{
  "model": "multi-label image tagger",
  "dataset": "photos of plants, animals and fungi (iNaturalist)",
  "train_examples": 77898,
  "image_size": 48,
  "crop_scale_min": 0.7,
  "horizontal_flip": true,
  "translate": 0.06,
  "color_jitter": 0.1,
  "arch": "wide_resnet",
  "norm": "batchnorm",
  "hidden_act": "relu",
  "depths": [2, 2, 2],
  "kernel_size": 3,
  "stem": "single",
  "avg_pool_shortcut": true,
  "widths": [160, 320, 640],
  "num_labels": 75,
  "init": "kaiming_normal",
  "residual_init": "none",
  "optimizer": "soap",
  "beta2": 0.99,
  "learning_rate": 0.0021,
  "beta1": 0.95,
  "shampoo_beta": 0.99,
  "eps": 1e-08,
  "precondition_frequency": 20,
  "max_precond_dim": 1536,
  "merge_dims": false,
  "one_sided": false,
  "adamw_lr_other_params": 0.00099,
  "max_grad_norm": 1.0,
  "max_steps": 13900,
  "batch_size": 128,
  "epochs": 22.8,
  "lr_schedule": "wsd_sqrt",
  "decay_fraction": 0.3,
  "final_lr_fraction": 0.01,
  "warmup_steps": 690,
  "weight_decay": 0.04,
  "adamw_weight_decay_other_params": 0.01
}
Rows from block 2 of a small multi-label image tagger, named by matrix and row number. Rows with one number belong to one channel. Each number is 200 + 30 x the weight over its row's rms, rounded and kept within 0 to 999. All counts start at 0.
After each channel's rows are labels from the 100 images, of 14976, where the channel reaches its highest value: "patch colour" is the nearest of a few named colours to the mean colour under the peak; "strongest on" is what is common among them. Only what is clearly more common there than usual is listed. The data: photos of plants, animals and fungi (iNaturalist).
# convs0: first 3x3 conv, stride 2 (model.blocks.2.convs.0.weight, 320x160x3x3, each kernel summed), inputs 54-107
# convs1: second 3x3 conv (model.blocks.2.convs.1.weight, 320x320x3x3, transposed, each kernel summed), outputs 64-127

convs0.247,205,199,221,211,166,128,142,147,208,191,213,208,232,193,211,192,197,239,223,151,200,182,155,185,217,225,225,199,173,212,183,221,202,169,182,239,163,210,150,254,185,195,204,224,183,155,133,217,182,191,207,195,192,202
convs1.247,178,246,154,159,210,229,224,239,214,277,185,187,143,176,168,246,198,176,256,191,185,159,123,160,173,240,187,221,216,208,176,202,174,201,158,221,236,212,174,221,196,205,219,152,193,164,190,233,191,217,199,241,208,230,198,184,242,207,213,222,253,175,142,227
patch colour: pink; purple
strongest on: phylum Arthropoda; class Insecta

convs0.124,212,195,138,159,200,143,193,158,205,140,253,189,190,233,232,161,167,184,198,210,212,201,217,207,178,254,168,203,183,176,138,201,200,180,169,248,178,214,168,254,191,206,221,211,131,172,188,196,168,219,170,269,217,163
convs1.124,196,210,218,167,192,220,163,230,239,219,165,221,203,180,176,155,189,178,241,180,210,164,152,206,175,145,165,217,139,190,165,199,199,208,227,184,234,212,161,205,193,194,188,193,170,192,163,139,184,191,250,229,222,198,233,192,234,199,189,163,255,164,156,193
patch colour: pink; purple
strongest on: phylum Arthropoda; class Insecta; order Lepidoptera

convs0.45,201,209,197,226,156,222,175,220,172,221,229,207,159,197,219,224,150,218,157,180,175,177,226,218,161,148,212,200,163,183,234,236,164,148,208,206,142,239,218,185,168,180,205,205,193,238,203,220,268,203,164,208,196,186
convs1.45,211,223,143,236,214,233,163,214,191,180,250,199,197,235,187,221,183,201,193,180,257,158,206,213,232,196,226,203,183,168,230,140,207,161,239,143,266,206,231,246,154,205,209,187,211,238,195,233,186,179,229,221,194,184,195,185,149,189,135,240,245,194,215,185
patch colour: pink
strongest on: phylum Arthropoda; class Insecta; order Lepidoptera

convs0.70,178,199,187,213,206,216,231,202,222,171,250,191,203,227,224,220,219,218,176,204,179,196,141,236,232,200,217,190,227,160,173,219,140,188,213,188,213,216,145,259,266,167,221,224,201,128,165,199,205,216,180,94,200,162
convs1.70,187,183,185,144,228,226,207,206,165,196,215,192,212,185,177,208,184,170,209,186,222,128,201,187,172,253,156,191,241,193,208,202,193,241,188,199,193,196,197,231,213,176,241,156,189,191,187,201,195,238,190,207,231,187,192,188,216,233,198,200,224,262,185,157
patch colour: white
strongest on: order Lepidoptera

convs0.33,189,160,222,230,239,256,181,179,183,218,205,228,180,164,262,212,198,162,207,170,201,234,188,205,191,228,173,217,192,204,289,204,164,173,226,164,189,211,178,192,157,261,220,175,232,236,217,197,182,212,203,157,180,246
convs1.33,208,182,212,230,178,279,169,150,170,204,185,195,268,216,163,212,161,166,166,151,159,213,204,197,190,167,249,196,228,167,214,203,214,182,175,215,139,218,205,214,225,235,273,232,211,231,198,215,181,189,155,222,182,200,196,200,246,188,211,231,178,163,159,179
patch colour: pink
strongest on: phylum Arthropoda; class Insecta; order Lepidoptera

convs0.130,209,162,220,184,171,205,156,205,150,261,194,238,222,240,233,215,191,197,237,194,183,204,218,199,251,252,218,188,201,245,187,176,157,213,148,197,178,156,239,200,197,201,170,265,273,188,225,165,193,185,237,189,183,166
convs1.130,173,179,156,244,138,217,214,223,163,238,180,201,226,158,226,170,226,136,182,182,168,211,230,169,212,199,170,260,203,182,232,205,227,182,219,236,193,218,196,222,227,225,253,185,207,170,223,234,222,199,241,198,203,218,144,243,174,204,238,192,240,184,201,175
patch colour: pink
strongest on: phylum Arthropoda; class Insecta; order Lepidoptera

convs0.41,216,222,199,251,199,151,217,173,174,208,181,209,131,256,197,214,233,232,191,230,210,188,210,251,225,212,224,186,189,243,194,199,215,147,197,191,168,159,211,199,165,194,163,194,212,248,160,215,192,225,160,245,199,241
convs1.41,228,198,209,173,197,113,197,206,193,193,157,224,207,154,192,248,203,242,257,205,180,196,158,216,227,208,116,188,223,234,207,232,198,176,192,215,212,188,194,190,137,249,175,220,232,156,238,180,168,149,204,198,173,178,176,227,175,210,200,197,206,225,211,233
patch colour: brown
strongest on: class Insecta; phylum Arthropoda; order Lepidoptera

convs0.74,218,209,236,202,205,180,186,206,258,177,156,203,204,195,253,201,200,227,233,242,239,182,168,206,220,211,176,194,234,223,172,205,208,202,198,232,176,208,201,182,174,248,169,190,203,188,207,151,178,209,183,205,230,230
convs1.74,173,151,179,196,195,191,173,173,244,219,204,240,207,211,148,167,175,186,191,219,184,155,233,189,182,191,174,187,212,154,177,229,207,195,220,191,183,183,218,211,201,195,186,190,129,207,251,199,213,223,161,266,175,122,173,209,194,181,196,197,192,134,224,173
patch colour: pink
strongest on: phylum Arthropoda; class Insecta; order Lepidoptera

convs0.14,208,190,211,252,207,193,179,189,243,214,246,189,191,184,182,221,208,189,211,180,196,195,215,189,179,219,149,195,243,179,221,192,194,179,196,202,214,174,207,197,156,264,191,172,206,242,187,158,164,210,145,235,110,249
convs1.14,184,268,210,186,185,175,195,219,186,186,167,202,180,202,184,188,152,218,173,234,180,186,180,176,209,160,204,211,233,238,227,199,194,147,219,200,187,193,222,128,200,237,149,230,170,234,257,211,152,188,205,204,191,171,211,163,228,201,219,172,194,255,152,225
patch colour: white
strongest on: class Aves; order Passeriformes

convs0.238,212,198,212,212,223,211,224,204,199,209,211,183,236,206,175,211,173,237,209,190,182,242,158,168,195,161,193,186,244,240,221,245,191,239,220,261,222,232,222,206,184,216,164,192,163,234,141,273,236,195,137,222,241,219
convs1.238,188,261,209,183,157,197,170,182,225,185,128,221,174,239,219,229,239,235,261,171,238,202,216,174,250,169,191,211,208,202,182,224,181,203,181,207,203,174,184,166,185,280,172,186,242,180,183,183,205,210,222,154,181,181,165,181,178,169,190,224,194,201,242,175
patch colour: brown
strongest on: phylum Arthropoda; class Insecta

convs0.309,209,236,211,211,188,231,163,162,197,224,148,144,257,194,217,210,155,166,250,194,238,229,233,174,224,217,237,214,197,216,220,162,196,194,192,254,187,211,203,184,222,163,183,182,187,213,246,221,240,184,213,210,199,239
convs1.309,210,234,228,205,217,159,194,178,209,172,223,203,235,154,156,185,176,222,236,213,198,179,168,246,174,169,153,185,199,236,228,237,246,212,206,196,182,200,189,169,217,197,207,225,190,191,250,235,202,258,210,130,235,203,181,180,170,168,218,237,169,246,206,180
patch colour: brown
strongest on: class Insecta; phylum Arthropoda; order Coleoptera; family: Coccinellidae

convs0.150,197,199,155,213,217,163,147,216,193,239,174,264,291,215,209,167,202,222,245,162,192,202,195,159,186,196,235,227,164,176,231,178,189,182,182,201,189,200,192,207,175,184,132,176,181,216,224,178,183,196,165,171,218,194
convs1.150,174,183,266,120,222,191,199,140,229,208,161,180,220,188,217,219,202,189,198,153,199,166,180,221,167,201,176,186,252,234,145,216,232,248,241,247,218,225,269,179,137,172,254,175,219,216,203,169,192,236,192,250,209,190,228,221,229,232,211,229,208,164,200,186
patch colour: brown
strongest on: phylum Chordata; class Aves; order Passeriformes

convs0.285,217,182,166,158,207,258,220,208,275,194,196,205,176,219,182,192,272,227,148,190,172,218,176,189,161,259,201,204,169,195,168,206,188,240,171,229,204,215,188,202,252,177,178,246,229,197,236,190,185,196,132,222,325,226
convs1.285,241,176,183,186,175,221,186,233,208,191,175,152,238,189,152,234,189,188,225,157,241,189,210,203,214,250,207,171,165,150,166,180,229,225,241,247,156,168,176,200,234,201,249,176,214,168,170,146,216,210,179,199,161,178,194,207,185,229,214,187,194,206,214,232
patch colour: white
strongest on: order Passeriformes

convs0.210,157,183,216,231,211,211,137,189,194,146,172,218,152,159,173,203,266,109,217,217,250,171,167,212,154,215,189,164,147,192,202,152,207,171,161,219,206,158,194,196,171,170,194,173,181,183,192,264,235,213,170,236,201,206
convs1.210,211,291,196,183,212,155,238,208,205,189,209,170,189,257,213,207,220,206,186,220,152,203,190,219,189,246,192,265,164,210,212,151,221,190,183,189,207,232,208,202,221,281,201,187,169,131,222,168,174,164,146,213,217,179,171,190,202,203,179,164,238,209,154,145
patch colour: brown
strongest on: order Passeriformes

convs0.100,198,165,206,195,177,183,163,240,188,186,149,188,157,216,179,229,158,184,148,203,176,205,180,240,168,251,176,178,253,201,178,130,166,200,226,228,211,205,216,138,217,246,216,225,168,193,193,161,193,207,210,150,216,196
convs1.100,255,211,186,179,162,196,214,184,183,208,175,190,194,218,199,251,220,226,223,201,227,203,174,234,205,204,227,211,203,207,236,203,184,178,186,232,234,185,209,129,150,153,155,195,217,241,174,203,181,186,222,175,219,224,209,207,199,198,201,166,224,170,221,136
patch colour: cyan
strongest on: class Aves; order Passeriformes

convs0.169,183,168,230,180,212,213,191,169,257,214,269,189,171,185,215,225,206,205,173,183,219,222,212,227,226,284,208,230,184,267,229,281,238,234,197,194,223,183,198,187,204,203,259,216,204,219,178,178,181,229,226,196,217,161
convs1.169,189,228,183,228,189,215,235,208,233,185,173,193,148,213,211,220,162,168,230,183,163,236,216,204,216,135,181,237,251,207,244,208,196,171,207,167,226,134,215,217,194,184,232,216,169,191,174,212,140,176,205,183,218,170,222,199,176,214,193,185,197,203,230,249
patch colour: pink
strongest on: phylum Arthropoda; class Insecta; order Lepidoptera

convs0.161,166,201,168,188,207,240,145,207,179,160,194,197,197,176,209,220,202,139,194,225,231,286,248,206,206,187,224,212,207,243,238,154,199,173,180,231,142,164,208,229,224,174,223,176,163,223,184,260,214,213,211,269,199,175
convs1.161,220,166,220,230,235,177,167,186,190,238,192,185,268,239,161,164,178,172,200,158,152,171,198,198,197,199,168,161,182,164,237,246,196,179,238,213,236,191,156,183,257,209,177,216,181,235,197,164,215,158,190,216,163,162,233,159,242,185,205,228,205,164,208,224
patch colour: brown
strongest on: phylum Arthropoda; class Insecta; order Lepidoptera

convs0.51,219,191,214,190,174,244,194,183,220,167,195,187,151,167,235,202,163,203,246,204,244,198,203,210,189,213,255,197,209,230,212,254,187,251,186,183,201,204,149,167,222,167,146,230,126,220,235,201,237,164,184,226,291,175
convs1.51,188,206,197,218,223,227,184,178,178,225,161,240,209,196,191,189,193,184,200,173,179,117,197,221,213,249,221,203,155,192,177,161,239,243,224,209,173,231,254,135,231,228,198,221,175,216,202,184,186,174,215,182,148,289,231,169,261,184,190,177,173,194,228,183
patch colour: pink
strongest on: phylum Arthropoda; class Insecta

convs0.139,189,172,145,167,211,158,189,201,219,153,197,198,186,178,199,231,185,146,234,175,220,273,213,160,179,171,222,184,220,220,172,201,224,181,232,199,161,204,204,232,200,130,187,220,266,218,236,142,250,208,192,191,237,175
convs1.139,211,158,212,217,188,226,173,222,181,202,164,247,181,236,186,187,227,181,135,146,189,97,181,146,160,138,198,167,178,118,202,227,181,240,200,192,180,167,216,201,181,150,216,187,186,162,153,212,189,198,222,209,220,178,188,173,170,218,168,172,166,156,270,156
patch colour: brown
strongest on: class Insecta; phylum Arthropoda; order Lepidoptera; family: Nymphalidae

convs0.294,254,150,168,200,228,183,196,227,220,217,177,180,169,171,229,233,214,132,165,246,197,185,178,164,153,170,198,210,189,230,172,210,117,189,185,173,219,189,211,211,174,177,194,249,225,226,160,159,254,224,208,217,194,200
convs1.294,186,216,228,208,214,197,166,213,271,185,187,198,233,220,234,170,181,217,175,215,214,199,178,172,161,221,205,177,169,182,184,223,246,191,211,231,170,205,228,235,193,251,167,249,194,236,243,216,227,164,307,187,217,194,200,188,248,152,188,187,225,214,154,189
patch colour: brown
strongest on: class Insecta; phylum Arthropoda