A small multi-label image tagger, trained from scratch: 22.8 epochs.
Rows from block 2 of a small multi-label image tagger, named by matrix and row number. Rows with one number belong to one channel. Each number is 128 + 24 x the weight over its row's rms, rounded and kept within 0 to 255. All counts start at 0.
Before each channel's rows are labels from the 100 images, of 14976, where the channel reaches its highest value: "patch colour" is the nearest of a few named colours to the mean colour under the peak. Only what is clearly more common there than usual is listed. The data: photos of plants, animals and fungi (iNaturalist).
# convs0: first 3x3 conv, stride 2 (model.blocks.2.convs.0.weight, 320x160x3x3, each kernel summed), inputs 0-53
# convs1: second 3x3 conv (model.blocks.2.convs.1.weight, 320x320x3x3, transposed, each kernel summed), outputs 0-63

patch colour: brown
convs0.237 [154 106 129 117 130 172 122 148 145  98 102 137 124 104 141 123 133 149 119 106 168 128  93 145 120 110 127 119  93 108 128 115 136 165 114 159  99 153  65 129 124  91  99 123  91 103 132 146 128 106 119 141  89 149]
convs1.237 [123 135 141 128 107 133 122 120 134 176 129 116 136 140 113 131 129 136 116  95 130 151 152  99  98 130 121 105 147 122 181 136 133 131 154 138 106 114 120 114 105 110 117 136  98 114 175 161 120  89 121 105 142 116 136 162 138 150 149 158 103 117 110 142]

patch colour: pink
convs0.185 [110 132 133 160  97 116 138  86 149 135 127 137 145 105 181 121 112  91 157 114 170 108 108 135 112 103 216 107 177 118 111 111 129 156 146 127 118 125 134 130  92 131 116 162 127 144  90 103 131 151 143  90 138 112]
convs1.185 [118 134 102 124 112 151 137 104 136 111 130 112  95 134 115 117  89 140 117 103 113 155 127 138 129 108 105 120 101  80 138 148 127 117  91 129 118 146  92 105 108 134 154 121 124 134 115 134 151 107  90 119 104 141 112 113  84 120 163 128 117 154 133 130]

patch colour: brown
convs0.240 [122  88 130 152 117 147 100 116 126 122 133 114 130 131 229 109 149 117 134 125 126 129 105 107 145 121 129 132 153 178 175 132 100  94 151 150 130 112 111 144 118 134 110 120  98 113 114 118 122 107 118  84  99 144]
convs1.240 [123 131 112  80 146 156 134 114 149 107 136 122 157 138 152 122 131 127 122 124 142 106 127 106 116 182 103 137 112 105 143 113  89 164 139 144 168 100 115 132 118 139 121 153  94 143  59 115 107  90  89 108 129 103 163 132 137 177 108 135 130 143 142  96]

patch colour: cyan
convs0.202 [155 121 119 175 140 136 113 122  87 131  65 135 112 134 119 161 108 138 123 149 171 108 128 148  97 106 148 159 158 128 135 137 125 129 162 123 151 158  99 115 129 123 139 107  78 119 153 124 121 104 144 154 163 111]
convs1.202 [106 103 109 126 139 147 150 153 111 166 126 116 158 143 116 147 108 127 148 175 114 133 106 154 125 123 156 105 128 113 128 111 128 124 133 110 120 146 136 109 146  98 101 147 132  99 137 147 177 128 109 118 124 122  81  84 113 101 133 121 128  58 138 143]

patch colour: brown
convs0.121 [116 127 155 129  95 141 154 141 129 153 109 152 131 152 119 167 106 122  94 140 106 145  93 137 150 104 142 152  99 121 122 126  75 133 146 122 132 150 123 103 136 116  85  77  68 120 119 119  60 129 118 146 117 162]
convs1.121 [124 107 139 140 106  98 103 150  95  65 117  98 127 155  93 137 190  95 121  87 113 127  92 124 100 105 119 125 156  93 120 156 114 166 175 116 133 125 124 171 114 101 119 141 135 117  93 126 123 133  94 127 125 110 160 104 130 101 136 107 164 127 140 105]

patch colour: pink
convs0.23 [120 146 142 149  72 159 157 116 152 108 184 116 126  94 155 134 127  79 127 136  94 129 105 131 141 152 155 116 138 140 106 144 148 130 120 112 107 117 138 106 144 109 124 148 145 115 118 116 108 142 118 153  95 140]
convs1.23 [ 80 179 142 138 111  97 110 105 105 127 146 145 115 135  92 143 136 129 147 130  83 124 131  81 106  83 160  80 151  69 133 105 123 124 145 109 126 107 120 103 133 148 174 164 156 160 151 127 136  99 127  83 124 131 106  94 138 127 107 145 107 109 132 157]

patch colour: black
convs0.166 [145 126 120 164 123 136 117  89 184 131 152 135 152 108 121 105 141 121 172  93 138  93 120 103 165  96 124 121 122 130 121 110 134 100 126 131 104 154  89 106 197  90 150 165 161 130 135 134 122 127 151 103 173 110]
convs1.166 [127 131  96 129 142 141 133 118 151  95 169 115 116 132 131 138 119 109 147 116 135 147 106 122 150  84 109 134  91 151 165 124 102 121 140 128 145 120 126 145 140 157 134 168 141 157 121 138 139 132 136  87 154 111 133 112 136 174 107 106 159 122  86 106]

patch colour: grey
convs0.97 [155 151 132 130 155 136  95 135  91 129 118 142 159 112 147 119  81 104 120 110  42 119  91 109  78 142 117 152  85 131 150 151 107 131  84  91 108 159 150 142 203 120 119 105 130 111 117 128 104 157 133 127  82  98]
convs1.97 [136 173 131 103 154 127 117 130 116  97 154 148  82 169 135 121 119 144 135  95  86 136 114 143  87 130 113 114 143 143 128 130 129 122 128 153 103 128 127 138 119 148  92  69 109 141  94 117 121 103 150 112 159 156 139 118 163 123 118 129 132  98 129 102]

patch colour: pink
convs0.147 [133  93 168 110 140 139 137  87 139 187 154 105 154 132 183 123  84  79 134 157 118  99  93 123 124 126 148 153 136 147 117 144  97 125 134 108 119 126 107 141 122 108 129 128 121 100 144 120 103 141 152 137 126 122]
convs1.147 [152 105 118 140 118 163 137 112 129 179 126  77 116 154 142 111 134 119 125 133 135 102 125 138 125 144 145 120 132 137 110 132 137 109 191 141 140 163 123 124  57 121 102 124 144 114 102 106 138 142  91 113 132 136 135  99 101  84 111 101 134 162 136 165]

patch colour: pink
convs0.255 [113 134 152 152 100  85 116 114 113 138 135  85 124 127 103  89 141 142 174 167 110 120 137 139 106 139 111  93  87 133 117 144 111 105 141 141 132 125  88 148 131  92 121 153 126 127 149 162 118  73 108  77 102  81]
convs1.255 [ 95 137 119 162 152  79 132 124 127 133  80 170 111 121 146 140 130 178 113  96 147 172 115 152  93 100 172 113 110 112 131 134  99 125 136 106 148  95 118 175 138 132 130 109 132 176 109 111  66 126 159 121 117 130  98 130 125 170 120 156 146 131 126 127]

patch colour: black
convs0.40 [104 118 145 160 102 151 138 140 127  98 131 118 137 103 154 101 126 149 118 147  91  97 133 117 116 130 128  94 123 178 157 134 154 118 131 134 113  86 121 144 102 103 113 109 112 107 123 110 132 137  96 130 108 128]
convs1.40 [100 104 129 108 147 102 139  53 137 166 113 119 138 119 121 123 148 121 113 126 118 137 169 100 115  67 109 142 144 157 115 125  90 127 107 132 141  85 121 133  95  89  88  83 119 135 125  91 121  94 110 145 113 130  90 136 129 148  95 122 173  87 101 126]

patch colour: cyan
convs0.209 [139 133 139 126 152 124  97 110 140 119 133 125 119 127 119 113 150 107 111 105  95 162 150 116 132 149 126 150 102 167 143 149 108  84 132 154 123 107 121 131 155 100 131 187 124 139 100 138 132 113 107  93 132 161]
convs1.209 [119  92 114 132 171 121 177  95 133 150 121 115 118 132 179 143 108 119 134 137 126 128 148 160 119 130 121 146  96 138 111 117 124 146 152 119 126 117 105 131  82 117 100 176 132 122 134 130 164 149 102 151 150 138  90 111 156 142 120 134 106 136 104 142]

patch colour: brown; black
convs0.133 [168 107 120  92 118  93 115 123 128 113 128 120 132 126 169 162 138 100 133 110  94 155 159 161 175 124 134 105 118 101 164 151 130  84 141 115  64 140 132 100  66  94  88 124 126 149 109 157 126 149 106 119 102 130]
convs1.133 [134 139 103 138 141  97 151  85 140 126 104 157 120 156 115 124 134 128 130  94 102 131 139  87 135  94 145 161  60 156  91  98 130 172 131 136 209 119  78 121 124 114 115 157 153 113 107 128 148 118 168 109 137 116 136 126 117 119 164 135 151 121  94  82]

patch colour: grey
convs0.274 [134  87 132 180 129 110  87 104 164 133 101 164 117 125 110 102  95 104 105 122  88 108 133 146 103 120 139 101  92 172 124 138  89 106  84 101 114 188 154 159 132 170 104 133 115 100 113 170 102 115 166 123 138 120]
convs1.274 [155 117  95 119 118 109 138 164 114 103 151 140  62 105 135 123 115 138 159 115 143 131 137 143 121 130 127 115 123 175 144 179 142  93 175 124 148 109 118 148 120 129 150 156 129 103 144  99 132 165 155 149 102 102 117 148 115 176 146 115  95 156 154 129]

patch colour: pink; purple
convs0.247 [119 115  80 132 124  95 110 150  92 134 129 167 101 134 152  90 129 141 133  95 136 102  91 140  98 153 125 118 135 118 119 116  96 192 110 154 118 122 141 155 112  81 125 117  68 152 131 150 109 156 137 122 163 150]
convs1.247 [147 161 124 134 124 135 133 120  97 141 115 111 111 159 122 161 142 146 158 109  92 122 129  93  68  89 180 151 108 122 118 127 154 116 134 121 183 135 130 141 152  66 126  86 109  91 105  95 125 158 125 137 126 105 116 141 131 148 193 125 115 160 127 109]

patch colour: pink
convs0.74 [201  97  94 129  99  89  96 124 145 124 183 151 127 113  90 120 120 133 134 110 101 106 123  96 139  97 136 165 141 119 137 143 106 130 100 129  44 114 150  98 168  81 137 145 138 147 153 162  72 101 142 135 106  88]
convs1.74 [117 138 122 154 108  89 138  86 128 127 141 156 112 144 126 127 158 222 128 124  69  99 110 144 126 134  99 147  90 109  76  75 105 136 114 133 126 153 138 122 139 103 153 124 154  94  97 117 126 125 144 142 135 163 116 140 143 102 123 166 138 138 122 120]

patch colour: pink
convs0.75 [123 124 109 118 117 164 124 109 137 121  92 127 134  98 117 164 139  75 134 113  86 127 111 148 140 129 126  97 100 135 146 144 113 150 113 159 125 122 113 177 155  70 109 128  98 103 164 178 115 165 102 110 149 125]
convs1.75 [152 136 113 124 117 123  97 140 117 110 109 127 147 137 112 149 131 105 150  99 125 193 117 133 147 133 108 129 130 168 119 137 145 137 153  99 115 147 138 105  82 105 116 141  90 111 130 110 190 172  96 119  91 136 131 160 158 116 122 113 142 116 158 134]

patch colour: brown
convs0.143 [ 80 104 124 119 114 129 128 165 178 127 141 100 146 159 153 118 129 152 115 126 120 166 138 135 213 132 114 152 117 115  92  98 167 110 150  73 149  76 125 145 160 129 113 106  79 115 125 133 127 121 137  98 153  96]
convs1.143 [118 105  92 142  99 160 127 134 143 141 136  98 129 104 149 125 172 157  97  97 111 160 113 148 143 111 165 111  71 168 101 180 122  85 144 133 107 102 136 163 129 136 151 131 147 137 143 147 125  86 109 158 156 119 127 127 136 142 161 102 148  97 158 161]

patch colour: brown
convs0.195 [146 178 140 103 115 138 134 125 125 109 138 117 178 126 121 137 154  97 115 147 148 126 170 120 158 102 159 100  90 107 144 128  80 159 113 132 154 152 143 115 150 136 131 112 105  96 130 136 107 112 132 146 115 164]
convs1.195 [152 161 107 113 128 112 138 133 140 159 115 126 127 120 149 122 131 155 161  91 112 101  98 184 153  82 136 115 113 146 117 122 105 159 139 112 156 133 151 101 141 111 141 110 115 132 141 100 119 130  96 115 131 145 122  95 103 126  90 146  91 136 133 103]

patch colour: brown
convs0.156 [ 84 159 143 135 129 126 152 114 108 115 131 134 115 108 126 123 134 113 103 158 122 153 193 101 109 133  82 146 119 134 150 146 130 154 147 148 152 113 129 154 135 116 125 115 101 135 108 126 142 119  83 134 128  93]
convs1.156 [ 77 165 149 133 154 127 159 112 108 160 130 147 160 114 173 154  77 134 153 127 108 164 118 123 124 116 123  91  94 129 115  90 152  78 142 143 134 123 143 159 136  96 132 142 123 145 105 148 131 106  89 147 130 137 124 144 125 124 119 141 119 122 123 161]

patch colour: white
convs0.200 [163 166 178 133 103 164 123  93 156 113 167 143 116 108 172  90 100 143 121 158  83 120 142 104 134 112 119  86 136 124 172 111 134 146 127 131 140 123 120  76  93 163 152 148 131 140  72 103 137 139 147 107 140 122]
convs1.200 [163 139 108 145 192 140 180 128 101 133  82 125 133 129 127 152 131 112 137 161 129 168 157 139 157 112  75 154 110 117 111 123 125  70 118 101  74 140 110 103 149 130 110  83  99 128 149 133 142 125 130  89 130 105 117 128 158 121 171 105 164 164 165 127]

patch colour: brown
convs0.13 [178 166 125 133 132 139 140 132 111 159 107 105 122 130 131 158 133 123  91 136 106 104 152 120 130 169  87 139 123 176 115 123  89 153 152 187 160 124 103  91 168 165 123 107 129 127 120 152 151 154  94 104 168 131]
convs1.13 [121 120 107 134 144 129 116 166 112 127 111 105 120 113 129 142 130  86 106 133 141 141 104 137 138 128 107 102 129  99 126 114 136 105 153 105  82 101 120 124 128 121 168 107 118 136  95 129 160 129 180 117 146 132  84 128 100 118  79 123 175 134  96 137]

patch colour: brown
convs0.179 [ 67 134 129  80 122 153 130  92 141 140 138 130 147 123 109 149 112  99  90 120 123 150 188 133 141 102 143 131 109 159 121 125 132 151 143 125 135 111 104 116 114 128 137 147 103  86  84 129 143 128 118 143 112 145]
convs1.179 [139 116 147 117  86 139 127 108 140 106 138 128 117 115 183  76 114 127 127 122 143 144 122 142  92 144 110 118 158 135 119 107  93 132 131 140 115 138  73 135 123 132 147 193 176 137  93 173 147 120 123 136 111 149 151 132 125 115 149 114 156 122 131 146]

patch colour: cyan
convs0.89 [120 129 127 206 129 129 124 130  90 160 127 106 115 179  98 194 129 167 180 133 145  93 139 121 150 134 116 120 137 107 146  86 145 135 112 127 119 157 110 119 133 143 135 177 107 157 142  97  86  88 106  74 124 118]
convs1.89 [111 151 146  87  93 105 136 142 109 164 133 120 111 102 137 132 106  96 135 111 131 146 162 116 133 108 112 122 136 134 112  94  48 116 154 114 115 107 130 148  99 113 108 117 154 112 163 126 116 108  86  92 107 137 138 128  99 136 110 178 138 132 121 116]

patch colour: brown
convs0.214 [ 68  81 144 110 121 142 135  85 114 108 112 128 101 131 127 114 127 115 120  97 127 105 155 140 116 141 111 135  85 165  85 121 181 112 129 156 100 123 126 108 163 171 137 136 131 114 120 170 129 145 110  92  90 138]
convs1.214 [103 117 143 117 102 148 123 112  85 116 138  90 134 109 132 155 127 114  87 139 139 118 134 139 115 169 171 118  98 156 145  72 111 130 150 162 126 161 136 186 105 132 153 138 107 127 127 143 171 145 133 149 121 148 123 152 136 118 126 124  78 131 141 106]

patch colour: brown
convs0.178 [ 94 140 129 123 141 163 130 109 132 132 111  91 108 139 138 137 123 120 116 116 121 139 159  92 112 108  91 164 142 194 135 167 165 106 142 139 162 179 136 140 162 126 116 171  74 143 142 110 105 148 101 135 153  97]
convs1.178 [ 66 125 180 147 165 112 192  99 180 160 137 159  81  98 146 136 111 109 126 133 121 133 115 123  91 155 149  97 153  73  97 132 130 115 121 130 105 141 109 178 121 165 103 114 133 162 148 122 145 150 120 119 113 129 225 157 137 130 120  90 115 123 160 120]

patch colour: pink
convs0.114 [116  80 172 118 142 189 141 116 110 154 105 141  84 116 132 127 111 180 141 164 112 131 108 116 120 118  91 154 111 150 130 125 143 120 158 120 115 115 104 142 172 139  84 168 182 138 119 140 157 123 157 173 144 103]
convs1.114 [147 126  80 134 156 141 137 148 101 130  97 153 145 153 133 139 152 140 132 118 120 132 150 117 133 142 111 108 104 125 112  98 102 106 120 124 120 126 160 121 126 128 152 114 143 129 115 169  96 103 121 113 117 120 155 155 125 181 166 160 125 101 115 134]

patch colour: orange
convs0.145 [110 133 115 136 151 119 118 195 121  85 140  85 114  81 122 121 116 153 142 139 134 142 148 136 111 126 125 130 117 101 101  77 116 136 113 127 138 139 118 148 131 149 117 115 126 101 112 135 170  93  88 131 115 107]
convs1.145 [161 174 160 154 121 108  99 125 141 172  98 148  96 163 142 119 169 131 121 129 111 166 117 114 130 159 119 116 141 112 117 128 128 122 124 113 123 131 145 167  94 131 154 118  96 172  96  93  85 114 148 127 178 165  77 142 186 138 133 131 137 138 146 114]

patch colour: black
convs0.257 [123 124 110  99 119 146 132  99 149 115 105 110 121 121 107 123 118 147 112 123 124 105 141  90 177 112 107 126 137 130 119 135 134 111 141 156 140  98 108 162 159  46 134 133 130 170 112 140 146  74 127 160 131 120]
convs1.257 [108 108 124 142 188 121 154 123 107 109 146 157 114 127 169 198 142 136 138 155 100 112  89 105 168  95  53 155 108  99 107 126 106 109 105 153 142 116 146  91 146 109 130 127  93 128 138 132  98 120 117 104 130 130 156 151 139 136 110 102 131  95  92 129]

patch colour: pink
convs0.192 [130 111 131 116 115 141 137 119  96 145 131 124 136 128 144  68 113 152 152 147 143 160 125 122 108 112 126 116 176 128 142  92 145 162 178 143 120  92 155 158 173  94 131 113 109 102 123 119 196 125 136 157 160 120]
convs1.192 [115 130 159 106 121 121 149 118 121  91 159 112 154 116 123 109 106 103 111 127 138 123 138 128 108  83 145 105 134 135 165 126 154 138 137  82 195 122 120 141 146 150 123  71 145 115 118 139 123 147 105  81  89  92 159 149  95 155  93 110 109 178 165 115]

patch colour: brown
convs0.199 [104 134 135 112 168 107 137 135 150 124 124 140 134 165 146 115 103 108 127  80  93 131 100  77  75 152 125 141 127 123  83 148 101 118 113  84 106 144 151 106 136 146 159  89 117 120 108 162  98  98 130 115 115 126]
convs1.199 [127 137 123 162 101 115  73 104 138  99 123 100 171 105 126 108 140 134 104 146 137 157 139 115 119 110 112 134 133 122 163 131 136 114 115 152  85 122  84 131 164 154 100 130 123 128 137 115 113 123 140 151 111 165 128 134 162  77 157 162 103 121 174 141]

patch colour: brown
convs0.299 [121 122 127  79 148 140 131 124 152 164 102 122 133 120 130 133 140 187 149 115 127 114 131 126 141  69  93 142 136 186  99 179 139 126 134 142 148  97 132 132 191 143  84 111 105 108 156  86 146 123 131 154 121  80]
convs1.299 [146 116 152 164 136 109 162 140 118 149 104 156 144 104 182 129 179  99 109  96 122 123  84 129  88 149 100 154 133 142 105 120 102 142 102 108 143  98 116 126 217 163  97 104 110 136 130 110 130 170 117 155 136 123 104 116 168 124 148 115 123 159 137 109]